Rows from block 11 of a small image flow-matching model, named by matrix and row number. Rows with one number within an expert belong to one neuron, the router's apart. Each number is 500 + 40 x the weight over its row's rms, rounded and kept within 0 to 999. All counts start at 0. Numbers have three digits each.
Before each expert's rows are labels from the 100 images, of 14976 (inputs lightly noised), where the router gives the expert most weight on average: "peak at" is the part of the image that holds the peak. Only what is clearly more common there than usual is listed. The data: photos with spoken descriptions (Open Images, Localized Narratives). In brackets: how many of the 100.
# router: router (model.blocks.11.mlp.router.weight, 32x128), inputs 0-127
# up: expert up (model.blocks.11.mlp.up, 32x256x128), inputs 0-127
# down: expert down (model.blocks.11.mlp.down, 32x128x256, transposed), outputs 0-127

# expert 5
peak at: middle left (28)
router.5:486576494574548502518461477548476511543534540453496516564473569526527535450469597520518507422422577548530474462453471544518475514503465497510563450507480538507463513536437508512526483552509540502577500581451473463503471584488506479518434461533496472467498508474483471584443552555461441501491512510497491459422476549504547548520473494468573486470449466442488474443496494444447510483545
up.3:455397532432541507458547505469466485479496522489544477500569450507473523558563473507461503537493421451473558543495532458502461459542503478481484542506466465515583496479569478441484484501448451494415534392524558511533551485490466527488527479451516461526531492486516544430531440464480542509491512521452473507592568485456427491526543526567458483525584534506572477497489466482512551508494
down.3:495425509486490488439540545456494472545565545506542431521521577565534509466461569545559481496453531438554577448473504523537484547485513498446512515548582487478500519513492493544536466494519534473522471503485512598421473444488466537510485458466482496483481458513495519472581519501459513512531536573502508413490427530463495489559551593492483476480457434421472495449451520484449476452486
up.4:459366524432511520467540493506524459464516448594509516478545434554443463566569499501484426533526437441481489549503474514497498491475513468491437484501531476515606504498465584482504543495527468533410473458582521543483535462565494552477525504488456509494532542508528521512523531473524539485541517471431469534570513441460476453503525435551478506524505565561534506526519511479496472523464
down.4:536472486436608483488454479541582460503447533540492492507539509499528518504534525477518506532521528533505488479499456535462475530483477543470518534457553424490540526498489525520560461441578489542524476605525529542491509488605503518512485510491467510443454475511504490483448445479556465544536555480439551491497484453460464595543569586532536492610499491557544497492543540439491465542503
up.5:569486521470507472500405494539511528470477503509504511499495522452524525542524416446461510492534519481478499443483457469518534539551550491504466512609563508529513520460567563450536505510487516450481519515484533458484553494453586495404535432469488468467537556611509511525469529515490521456543521474499488524507509448429442390542547590485515527478551470519541489440514451538485503516452
down.5:546489465576478501560551538584453496511483483593519449487577483542493561516484521533579498503534529545463474546442561568536514461492465495506454552461520481524537531537455551549404477455484497553474544456540517478523490517460504543519506535584460549584455512519481516522588524473489454531516479473503498519491504549555524499532450426511518486520504541523513560503488548414557514562508
up.6:416456513514472517558570556515534520479423457519495506475520542521528393485521446515470544544454475571511503602479460487519463490512573543481440515464520513457520515532506531485478537435462537488495519437520494600473546502516518508484499600454523512509568544467401487473496493493528476528539494528492428464530456461443499449449520459445467556453560489474538492496536513478549539463496
down.6:514479485439541517466461451446379559547560513476477563506507544472494462497520437448443475473517462400517467457501481491515486420455483503462546506531455520493491487491525442502556570557550478464469491440506546463533458499572435485481532499445461490521513555531579478498467536499482551487520580514510477529551457493447473534483482537489471495590541512539519557583493519558547480464495
up.7:487373547450542545448534469485438548508481424537532548499507488540509487541469483496470538499500449511484498509537461434496498476488562518447444503515524498536554498531542498490530595488452492460413623440527551513510536501515543502514502501459467467516520530549493498507502497441502548518512531463423504542586495447408505446533534523471426543519559472575506499445508461455508500528495
down.7:524485461508490482518549568509509477543569522445568542522452490490547539438512589581553535491467514474543492441483474533619509515414484541439530516522521426523551492463532503528550431462489496495492443550475507578465508515552472516536495487525488496477404465424465578477537472465507564485499521505460522437533450530477539513542551545462498510476484463509524502459532559484515566526493
up.8:562456580485400525513552520546452516509469504511591509491480498530433531519544499526464436484504434467544536481564476429439534437473478465471479511476550556592488481476518523482502465450525528500430515451489526547511498525532530541472612497554518541457542463496459452488448515467482517484537503463480459561513509534482502494494512514438484529536545585551480507463516481424419536557502
down.8:492556424563509435464523490525517393482578464522428558489444495491445520513546544461553503505525508474487487499483518579543504535484486516508545526508460395486494499474448540511480495492498557522483481520529497504483467511485476442568509501515542563498466509411473620508481531520548481551468447520565480499498567587538532459482441488515521476492440562443535460560549510465501455469495

# expert 0
peak at: middle right (29)
router.0:531563493537521459564457472560474549555528537504484521556479568519552538450497572487523500447436589566498488478515487550466465532502438515464550459488468544485417482526421528500511488536486532483546504582419456461494409574509528466535462470533525491461487516463460466565454528556453440455479487524494510437429458534509512524517500481483535476442476474450484493478493490425456478503550
up.3:488487491419431515454519603463512466526514534550470510500461522465463500487467507491491483500565486530534491480496454487576563431511492451529439558514475531474517570465422461456543485516543518500473489452518534550502488507474484475530530456515524492548500483486490591482460508520554511499481557484488548536528595564527416497521430548562506461429452490462429497533475517616565504479464
down.3:526520491545487464612492487573478483465475485512473557506441511479516476506618467464521554452477465486386469563508576491545526434423526505463446519522482493526456475414506488514488485493477526497452498543547539485506510567433578408511528466555510492463509486500494503529540558486453474488424493502479462503506502528516607523501478491436474534464526513439431530489478483488507536513459
up.4:532475493477454506445549499490461457474451489450566502492470522461520515444539515504548512512518499379535483427516503397533493510504531494463550496547628422485519458498565511519488498476511502459489485516536559467481517499524508576512610486458432504521497469445570581530527543530461528473474491510460505520578542502463441519446500535525448471439533533534540495499457548518488435498497
down.4:515473541506520478471484483527592523474477475537399501429504468486472526508565484460431510472521480544498482504493535587482556484513441486502554486516411490489481521523488500500534534539550442520467623530561507504504492434549487382451459543412522492535589546464471488522462489452486469463497538484515521539494515545504485470521546470480479486542538490497547572510518402506460557503473
up.5:548461498521525529459559512489552470519543461530475472463493460466472535502494501507608442545522470526496540579473459486519556518497520459595450466439547507555515535491465453489475497535537402527409463407500492562542494542553475588480509537500469523520465474554429453494464536479435490497421580511481509476517503537527462455520432482537487522476495549526523517571443476508493468495505
down.5:415521504496507514568507525566471457462525579465495528568510543554484439513568536460538545466472458447511461471504453469483455458494494474452487524472532483466461420488481510564481530467549545501494467497546567532479469471457482449506479426528479531504566444459492506492448489439483494561498440475419629463467480513509493572476547559555464497457426574482527490479523516476488513482483
up.6:473431538512434459486514526528567527495441473553493512449559531549454535525552517542480431511550488467462540493450466461457547493519469520576468478517523486520484556406495579413491483495482496464515510490553517518520574514470524500440518549485592470510493499574486613522480524472499476463464468496462469556560553543483443412511473526517494525437549560455503482503442487514504514453482
down.6:500553504446444541483484512504409472574531602540440487548496528531501461549479525439526510524470455462523436425483513477491551492537555474445515547472552498466531585545474486427516493503472490513478544427564513523494427471461465427492530487534460515548521466505523480546474459446478496482560496441440525559473532603442461499476535557498466502488518483455503569478526496512535480538549
up.7:474457522491490516500624509463526526466512499524509508541628492530508523516515548510571495540516455497488515577511449488515524494491491478559428476425500445529560502520502510455528518460469422475406454455481546519441578494518526540411592545450472514534540515464505577513541467419499464493465486492456511492519547534506428481530478580547451536464493513502489498535485506512483450510503
down.7:473495469570497542472566484551416476512517559504500524491491475415491487563589521510542501532507458412542468475488514523485544509475506484453533531485543508468594526506550512534528524482492524488492489453502483557536420474494442528480578515465414554549409509427540440504479496523442505522529521488542447501481487510464455509489614518491475505469481526548603492475554563481489495535537
up.8:483424546521498505483544609448534500464506502493516438506535459477458477505484528556499484520528430534453459583458509462518432466478486457497430539512460513455553497480457448405486485492525517445468448399599560516537531444463500518471519527424455528548501505530511537466549491577476557480549502558485507462534565509554526525535456484504459489529548490525504465522499555509553480457475
down.8:461522507506438478485505421615537461438472571550535502499445531460496502447429474533504456480549516519483466507455463461477488478420488497454448505450544503506481479502431556524475443512571519516535486567523452563539464543538505466471444445540503486540505431451494460487443524490515465446500474502496556544502546484498545554452409526519527526514437525449453519496456550485480464516404

# expert 25
peak at: middle left (29)
router.25:471547438558522472574420464562490529525520520436508484600456552496523518466480573498517508432452560565516481475475504543482455542504453538494555456504456524515434506533459547504536517548490535501552490517444439467484393559493506481512436493532497477506469528489452460611488520540486450457443477490508481462471445546482550506496486493469547478451478469455449514442462486452437493485543
up.3:523504516419513521459458499407513520551462465480511437504579554481413490528465527396481509508492453497506506516507520449505528426487485469473461548525459495500539523456544475489483549541495523446460524452581582473571514461501535520538541486490521501528520416493514493494468526471501570473510452506443429575533603482482490528465538546583484541538462554519486461505475525557491439516538
down.3:576523508477518543485436500498539497580538611447530527570548527497475523516542544470485498454452424460471426407522490507472508510519455476490524466493408537522487484467486505453523574506486476476444492466463540518550433496528486445529520473531513432478555484479524504532509475442437527531495527429469529523469522522441503600448554557533476471545512531484445557450490455528533551518473
up.4:497442484485538510499548478514489464450454493492508477511513437420518528544552553611495440540511498452508459558545518494559490533509478481452509509505513477518618489508472552509478462527544483557438508497501527447479440440505497559479534496414459479496537508460572471478447444565482523538575527519497465478531562535523487496563448444493479456524491485584581477535538566545503433523492
down.4:486501526394468546474511510539520497516521541537479411536532506511468485502502531436485402477534464563556508522479473555376522519498482486464528498521512471482466518519403454476479438553508527483485492533593528520531439515488415499428507524539521508484542544542527490515488481453502528482572542434472453430455521527442445482544460531500495463528483510436518536585470486502448474531458
up.5:479379542447478449441585537507467476440472503507549471476526493514555493496560497541550507504473469446540474553513527481510487442532517485485438561533570484454557498536535520485477470527545516451417504473564601513468587455528519527507557494459459559582547513471483514469517513543494542490482494529504492507570521479403417483509516515501410500495521508498549474485517538517516458478464
down.5:607459519509516568534473552529484540548476568427542531524560480500507490521566502528476479478553460435466447417540436501481434577537501534443591491496435509482524481507480519472537503449481448476494440503496513502492493490518464494486457484482486422434533444493486551598507459449486525520543559547413516547525469521437527528450530537486461439514523511518497513457523555468492531471520
up.6:434495568437465507523520528520446423489544519480504495557477515369495579538529549540515458514485410448528546530558564510539544496495500485503499503507508520526536563459446430481482497519544470503476531471479477546409516466483528527467535536508476471501517515494509539485499513410472541515476537507429553507534482569502379499494528558488457463508558491547529499554462463540519571498543
down.6:506477453474488513435571495500468480515543452580478532505586486500422480558479512480557483581537552492487508549462469563494466530472478516505453504480503522489527434565546527499468501433607586528520474514508494592494561554503523497489471543471475549545549540483513498440611495571583518538511512502466464499485539454510470498507490479574553520510501484489435447481492511485528439460532
up.7:524476522492467506515560498480467433504446503496518429458587515457533560510506491482475482544500393461470507550512564509497516419577500462546497518441519484450554455515445413488501483507538489471468459442571527555485528476488524509504545570476494532465496492517536545551527501430495570490465485583455521462562497504541427526445500480526432504469583497525584513513438554488517537492528
down.7:462511428548486514543431525517485499580471512540472613544463484569467521530509469490521556547474491505469503443489522525542503489537468519481472545483466468517530543501475485569436511502522592512518522489523495549564479529580473517566430527578500535500446495472554503475438517504548528594501550450425533519438470503482515577458543517513520533497469462502513493479463544426571530505570
up.8:542499503472524543527491504538414483452528536490489482492439536481490437537480512480503571526547472448572490445505469441513493459512565487456472478526584445460522456503566448538391501499461461487472445540492502455497536541527532550475506489515457485537493440432568509558561497522514522446553430527486567490507475510492492542480496467541491505576565486519601493457434562450489454534541
down.8:475527518530433492461515555567534549506502504477469435476464489480561496456509544547434466531538493531483555482415536570540491545502451467472508490465481560441534511524505560475610462516442489470528519499505456577484554442516487468479424564460523445567470500540443414495543479563458459506500510541567505465459466467502469435527520491480516469523490492454455557554521466427482471522481

# expert 13
peak at: top left (32)
router.13:496556444561520491550421480587475528547533527457512509566484558522551541490463569509522511423419585568513512462472490569503479541494462478450552460501477517508444500516423527527523512537493546526552492569450440492521431564482521482513439495528489467497496524452446462607477534551475461458456479520519486465443439539489523528500458534463533491454481477463472491468485470476437484484544
up.3:557490509506499484466553548497555514461541502487463494501508492458392548484533463425552435496463381406544506505496564524438531481464534527548487494456418544513466495479507449537525566516568531495459461487530522555560518533571465481543516519487501480422490543423492554511513469448502491510524514516528458466470528574569486508520528551482473486456492521588430544503557478506508492496496
down.3:523468514427518463529405334491535472470491524510456499521479569518536500452455476435439546447487496468490471496524477469471504442423506482518542493576492476523426487483464450466396474499501514484493457513503562433504481510527476530509549466493481536433566477521595561483441540456505497456445507471462540496536446486482492527538459554526496560504496479523531531485471445516499510493534
up.4:544487519531458499461521496464557490483528455477486523449488480487519530447514516574578444483537467403511473447463582525483523494384496528512516468460447521501500490485488452471508490534461450476480443490516499538476531462529465510520452560436420457506555544498470549503590548471510545497457520496526512475506492585488565516480488516476509542539520601540426508579525437426528458555496
down.4:501496529484473416551437354472509453485531534485473511483556567495503493475485442490451522449502499490550528441504472508487537438510480452477534526558389461521438530500559512510466523559515498470514481456480549397485528468502469511498516446527514518477519512554502451491481516518493490421491537537557424550574511453502470520586550529520520495477542501470477497446516445519447587498490
up.5:490436468507484499540550536529509383452477540502565512498535498515432500446457455623496468507550493527498523616571588464421441510454519480503490485478479577496508523531396445479500523480512505512475439483557497511458563498535460531547536476490538500459526479523485540511513473440492488572518508574525564491504555526513509510468491462550472474533510523503439476538513523499507455551475
down.5:515502449433560528419551446463449568557490565562427520457513534484512473503475513501468471499456513486564481451434440497554470494461540557455461518499505424438486578480551468527453580557504534485554549461519509479557462519491487505508467542519504476525504518438534435519497523565515499516540550557530437471531493507393476509498543582518502562532470475482478493475496521424512499506531
up.6:503511420547465482454532555535522504468532500517529460394566504540464535423527490590532514546519501465509521521399508525517479499445463521516581474440514475540489470545509474472506559436515553489468503464496447507561528467491505498507526516405555482522508551530473572486515524511502494564507470469519558481522514482461502494499488444600513484432492487509475419521554441476581418498539
down.6:515492490520504505568452466422478506500526457479455564505513469501517496511472413495550504459565486478543554443559507454482556432514555520544481478522422567524434492512540475537429447487459473489541480508482498456522531549482408508538525501513490519443515509496491479549488590409513464485505535466555473534518461550499515496497447487457519529509539509606538579462504473539474619475525
up.7:532464545449521526488488555472465414476541459464457523501520520473476492479462506476566431502540483542581481535464513444525520492459579432476446597457519562560537582523481464528478526505410562499475512471547523544490523579501481500511477525555480497485406479530425515397471435501516520502553526531522498532475537500490492458523537542548479485535523445528445495535519548515490430531515
down.7:508554510467463416468377531493503525530429605438527532477487491466423516471531462492458453507447524483510464475441511534600507474467436546449532459435422452485549450462454492497533536531516496532464536529462504525565506490516555465556437491476492492495555446462468557497483523495532530501542451510529526529567526497490519532443497484485536502513455510427518537526425529534550486474477
up.8:486399474416490472451515515505448460479482499580508460495562477532464532464454513523550416537560438498512494513502472445495570479453449484532529504448549549564554484583454465492467499484552552519407531418536522484529494504505511488521516456445560547525498483533542485473469477501496501475495555502492450503606573518536398495513455477560547491500530515500524504487522535550492439499489
down.8:540549502539468539491560493474476547527392561556557521524493519490490548549481490483447538544428513453395461548453461472537485555502540442456560483467514478510547492552520475585589512476521445478551522484477477548466435473501489488447469543538486451490530529464518476531527450487515515474462502488493564515485529584543437492472520577544519486496576535550514460536551525435495468526479

# expert 1
peak at: bottom right (33)
router.1:424386556490467568457511483495601469465509521472525569422487435428464554471483523527438518521559481540485516507496539509493511527461498485525482466548471477468533544482491439488466502546502429524470507510477507577574545486514443513494491485532524523485467538563486510490541514517477503445487523521489571554515493501566508446519475492604476478428454464451480546487442435529497570459448
up.3:512477440515534481532462462544461475455503518582493523480521506546493482448448485515554524539542549461534457487446432495460490499542463493569458517455474468463606492530536555519482502505536478567490407467463515423446469488506449479473514461433557418497505410479501553534460460493579490505530483451528511501555577507492450487532510552512563454467526516571495499456550573536503491468464
down.3:589487508469481541521489505495565581567487525521495463547499551524504447473496481447479530505470478487468489469537321425510517515537568472469522468517507579532438442538491457514542543443543540475498473474524510471430466500463571516488498494478475498542539434496515476516482471458524481513468525499485514503501475461459478517484533535517490591480397518458483462505512491502527489380547
up.4:535548532534532451481480555516491474510543468471443506591481489515435521512555512482496472501414468524521531547479515508539509490459490500481524495437531551552447457474474503467548435464535565438508522458490448516492483473519496521555458603518459562451490573526524517464519509400475480558563496549563531483467464521543491548491500460462419479570586524484528534518490436403464499494530
down.4:574469534549481546507479470491492595516485519506460492513471480479597504508493494472474494495544438390495511438479482458505572499558562463408535497455532560512480472537536459491543514526506491463477512504521469483481454514476524546439461498477514459491501408487533418590464522520478530461518547405457519534509467404461520481475557494446485588469477448576509502504512505496449519510513
up.5:479427514494443553505553451602411538480498475551516564501542499501428533442549511482511457529467497549570469468473440500495485515407542479499496471512506565552517491472476521472522622500546447447481483409420524544475515517437524536503499473537533531535531538517479476521460513489448467510480529536542487500567479583516492505469510485544513469520479550439452486448557495475558463524493
down.5:450483521536453448520518528501521503389499441486434521476394477538533509434560532555577538513543488536536545412509510536494543513508459478496538508543498504455530539479490533563471456546482484493474511562474419474438529481522462510486466499443556508539525540443480532516470500444519483495542536496521445450438484430459504504511543475455528498463516455506555586428499423501474578503466
up.6:496515502521530487522545471484510494532522456525550444488495548505465503457511513485442460492505491440377598566456484438427542493503582517491540572507482546487524516509534437453415459491456507464551478470551543472500483433525404501474562522555510528517487512536532488467539566406494499477533528461498480469445496452487510436524541549495508506542536479529558572496527467540464551560481
down.6:510523445485518538486520467495482489487514516506476524473449438512571465544434497534572576493477502470511479572499606510477526508521500529496515568490468467423493518574595502531548537554478531583517577501524489478502559516488530536494490513446414523559541468461548418511512510600522483523519502437499454467499545530451522532527531451417510504479507488502481452500517575432532493533561
up.7:490467554471432476532505546533476552473492438533519495522596591519511470454516415509542399395482508554471540493546496441523507421459515447531510562535518567528461552486498526504474566495517463481537501430517583528446524507480508503491475488479488508538467472592507515502452542485448483506505546433459523496544499560529483464524469509468532426468506511509443500536590479529491516513460
down.7:481480527446512502521520494463490523496504434523404487531484451509506551465497562550456555530462506523520550466482547521515555530539472436521508499546505520467510445443507483568490490516557456498545579536489474515504540515540515575493523507446549476553486589488563503473508547481488491486579527509497480497470445484443503521543519451435523453455510516584603618482503529559500579557448
up.8:487410528457447549544501463588420527500455524558525534520573552488506505545530457498509441472508520545543467469527452487528523461438553533512437498547537564519470537489471549514521538473518442450492517494431545554489528580396562551459474455530509531496464499553462451518442535439476463495504526508537516541568443557482489472515446501521515437511501538485465524484489531523505534542423
down.8:460468520510497431550518468540531515423563422504439483503443480495526496450519591514547520521520514546485532404559551553494537495505455485484534459540517516481526541493506466571515457536510479504542484555482457516475503520523466540501432469431570472548502597452573529526492457501506516513514519493485533497466466448511473485527511451518533473484511457510539619452525440605489538556449

# expert 17
peak at: bottom left (59)
router.17:460459565556537496442521531501571471478477526444515553553473440448421517515511568491477544536478430471413497553441539480444523539466480470554552496532497533551492497462518502494487555543527482483394510548458477521584498470506516536426458569488485480479522562487518534559494544464485460562520485552543524464499465504520526542456522527542480448493491507512438513492417453510440460438540
up.0:513477494515593446473558523529506473463496489469515525531509486535497467510465490512585586504487496518490484492506483470532500521605578511470456441589601441592472411538527503481430468458453469522453480525449492448509489512480467458500490489456446504484457522453535572486580467501543457508545433512523476529577513507466481544467434509511551525544545502427554515492481508509492487448492
down.0:416527523526499449454494463585540479421421549502536467445408508460460527494522508537539474515509478484474499479429499513426481501469478446568552513486507498438451531437434466500480547514519446449501424507531496520530494497439463462499474528460561465463491453489476584522482539436479507488453476545526543449525494513536503475425489474505497502425500530447533457538525438400461498486451
up.1:510434515500459570449567575463501480436409519487535555508533463474489501543507467498559551584515501415517426531478450474514500493497542464541493516495557511544608447529558517503484525525498477479371514478483488489501590502526448544463500508431509452508545486466448522502473507490506551477534548487458440467586526493469505483483487490503526575463534511555431480533482502546510468500486
down.1:486563531519473542467506473506477455442477554514596451507486456446464567577522463474504442520527448436492532502466495561495471536524449463513536537423455491513517503514522457521550569462473432494443401515454506495491518469464531537524545524486470428440472510586493511503525519487472504489503504535454442454447485483482498514477525550451488580457528574484472451495427504403452487505561
up.2:447447518525529514468545507490529445504529477523464605491520473511509477500431454563513560517543487491521448530541541498570529489562560505521460450512528476523501513540482494547377513540513484550471518522498506503523474516485459498470474512370503453452446436466524525531527523537504518482442416472472468520595495540493495546521440476474528512460507390521520442474444518541491496434554
down.2:446566485490480479526466500560423429451463470470575517483461461458572525525554492527501471460514495504518496450429521532552479445413468476514456516466471491513528527460531575496512483520411441501464517542507523547499547530541473427536516489517476412434445512510463551516501560418473525475439494485480469567525498549510560511478462511443490502531550536560535544510546525486450561554454
up.3:486448519530563490510503503513510455478548494529434576475549503542489467532483470504564608527474522497540481559442460495579498513575597511520481484511553426519495436551523541451419489521491481484447549410467498494499557472531469453452445518495457452496501503473476448502527522461484535512541443527463489510581490506431472519510431502461498551477593502454507454540468501566495519448498
down.3:496493563548460467485472531495502460455492541493543478506489445438502592516553502540460504476493411486519485421499510534491496506532422431503523487480412528477528526454399524513578517565553425466415514472495502526516470461511508482480530532498561428483506477526463501529457529430423530502542556528445504525473475516482533507499559497452469443452506580495557565502485467506442542495440
up.4:571491451436444558513471434520451581458425437467491443526560504517533497492489505472466499496525496529469486473460531481473495489414462471474456507531473502492536519470596553484500545484446491487497477531548565411500557557476500527532520464482489495566500443592547548482503489532487512510551526391535437468492584491470526484498529513477494492454495529572511469516532535511559438577489
down.4:527554547533457505500439528457523476508506563476525516538432505495492513507528536522443512556488473410505526398466460434527512509524469441527558485471461490460545512443474528531497486521476444458432475468485470473467485465537458509497550470537563431485513384489463523464438513503466523444522535505441489518452542487434507508439506588458464529424440594503490513495507556495441479535457
up.5:594530490494547468491426523506465486510478516477502439557490555462526494544569509433517453522481533463440494497465484501520473477503461491487476524477595521536516431460571561478532418453457469477484449532498504443488519489487540555510527478522419558505523472544524485467479522431498510512552509524570463500496494393454474535463496489496480501621535575526540554506506530441485455582483
down.5:473508522512492445501498526508574421432472446472479557440445432472520579509561542572518529506552506558465537458486527538534482463486428494584443486511426463481533547455466602544476481526476460520483535539499487536496580518594507477539468513550547469510512463471395534478518532494482465505471508488508486538487510550493574466551451437475550497455476553506490533505505473512477541506465

# expert 31
peak at: top right (38)
router.31:488559465557495490542410473582494511561531506488502545574459556513550539459495556512503503492423570570521521474506475558465483558473482533470576452484471505469443479521475557513529514526526528511563506553436429487496459559479518475502446462537520462510470511428443512615490591540450473453483509526512491484480475544473523557519496549457523474476442489472491508446457501461445528482557
up.3:451466523481418468501470520509473487431441447517522491479485458565543472483461481542458514469476517546478493554474524410613509518506473497448501601485539526516533485520533528460512485489463521472512573436532537547558564493582465523524495526498504508484518552498500444377475477486487458534511486458519485510541511528493466434618493433501483484509561521574470465484560535505499464555496
down.3:511588508519468437455578499503524376450479527485577509463518495433483483487577506545536509503523518402511503539487549473463514532492455505528491486400501540496492501520485507475489537463497430533425455481485487432482527508408565451510519477528522445449523450482475561506534482493450487490470488473458499497578543483493493521380514555477483513488510526457423480528499427448489515504511
up.4:456487493464490546494514513552494525470499473439473494514505484473466448495530521487463440486484534551468439482500464488509504506477580511431498556487533494528538528540432539432493492517471532568515566508508517553463478486483541480447508518452465472462536540457537543467501430455555473532525480457583474514534549584514397409487462471543466438522511460562503432543628541568498494494544
down.4:512529469474489504474441444468528491492520503478492518535518526502430488525497486428432458474471502484556447525560495484502527490490563535566527401499492485543450477497522428498507564493523469508526443546447516383513482523487557436521569450542508445411513492532511538532499561403543515489489475427446528480500521509480576557493490563466501521491546526565458494461423445543495511441511
up.5:535493499488497530549548540433556506490500504442524442490517530552445420473478504485608546493479468526502516478496463461470484380519536478475494515550504576497525528576507446517444502499465501539402458472516525531484506517421538501597544520439447482471517499542474518518487505424501498553511468421462505419534521537473463571471491504491489535526471569520549459502556508541487486487576
down.5:444516435486518502439430417497490527489552463519445589478411489428531561455517547502422464522527511514560469449449502560512526575499519551572437442545543475488514522448478520448532489524539506483606499576551478441529470533542545495484480466544578482468406471493505528525481501478524531487490514488464532478517442446462514517514530500488500537444484459529570499522479507510502521480502
up.6:529488583505490484565539536456536488500469501447538406491521470432510482550463468461554563478458491480479483557461516507496483428577488470451526591527454472449492482557561429524501426484538459493491466520557561483517548459488458518530542490457480545547480461496498534458572490513527545547474398545489558509519493483588496506454470485556457522511483483464495429520467518571521558499504
down.6:492517536450522561479486475487481453527484519504462537500482390427543570501508547502449501533536479460357542537509535534526486556472477441540468567419477491541562530520504483445525486487417512550480572521474497537531484530537521502506489532574521467430491501484476536498481502541461442562409533457474470527492519510494515477456470476517564551527559510554489484534513500470496559549573
up.7:502473476504560483496623506487503546543504455502587545431459532545430463516507503609486497533541483514497538514511451418459455446466470500463488480545440451511520509510524493481500507455517512490419513455547471504446520512478436484523494516454580487523454505468456496494467452451508526505466502496460566503535509513547522505471499478483508539519556602592482409526575438491520552545520
down.7:479471456410513476445448506494506382518504515455479464514476500463518468446478557477439474479517491481517524481489498510475425626457517540450557520527551526442549518490422430470475449493503542509506487525522519559548475494536454518543490515508519488448517544478548517501497455556539552566551528539521513461563522422418490500518506496507490463546451440490537529525532578537514412529536
up.8:514432478498518489432523488448435418501517445523467543516548462414479529504563491467518479577566504427483470534531492459486478472516531512547471503543479459509632533463466475455446530536533435543409459469527504444545554512486477489474475539431499480565561477507542531543508540466490504490493544546410498494541492545499465531496520523554511525477536512538532541480440543499528473444562
down.8:523545517472471499516511538445474526511534476502469603534479553574436437502505492458596522478465547486532456485591429442604561460468509508517441468541446489508465496439563515541486554553477507462552460554470518432412507534468541515534532432539463484550509478501441523497511574422505496424449521470499494508510513538469536545458461500533489540488488524511474498463463492505518513473487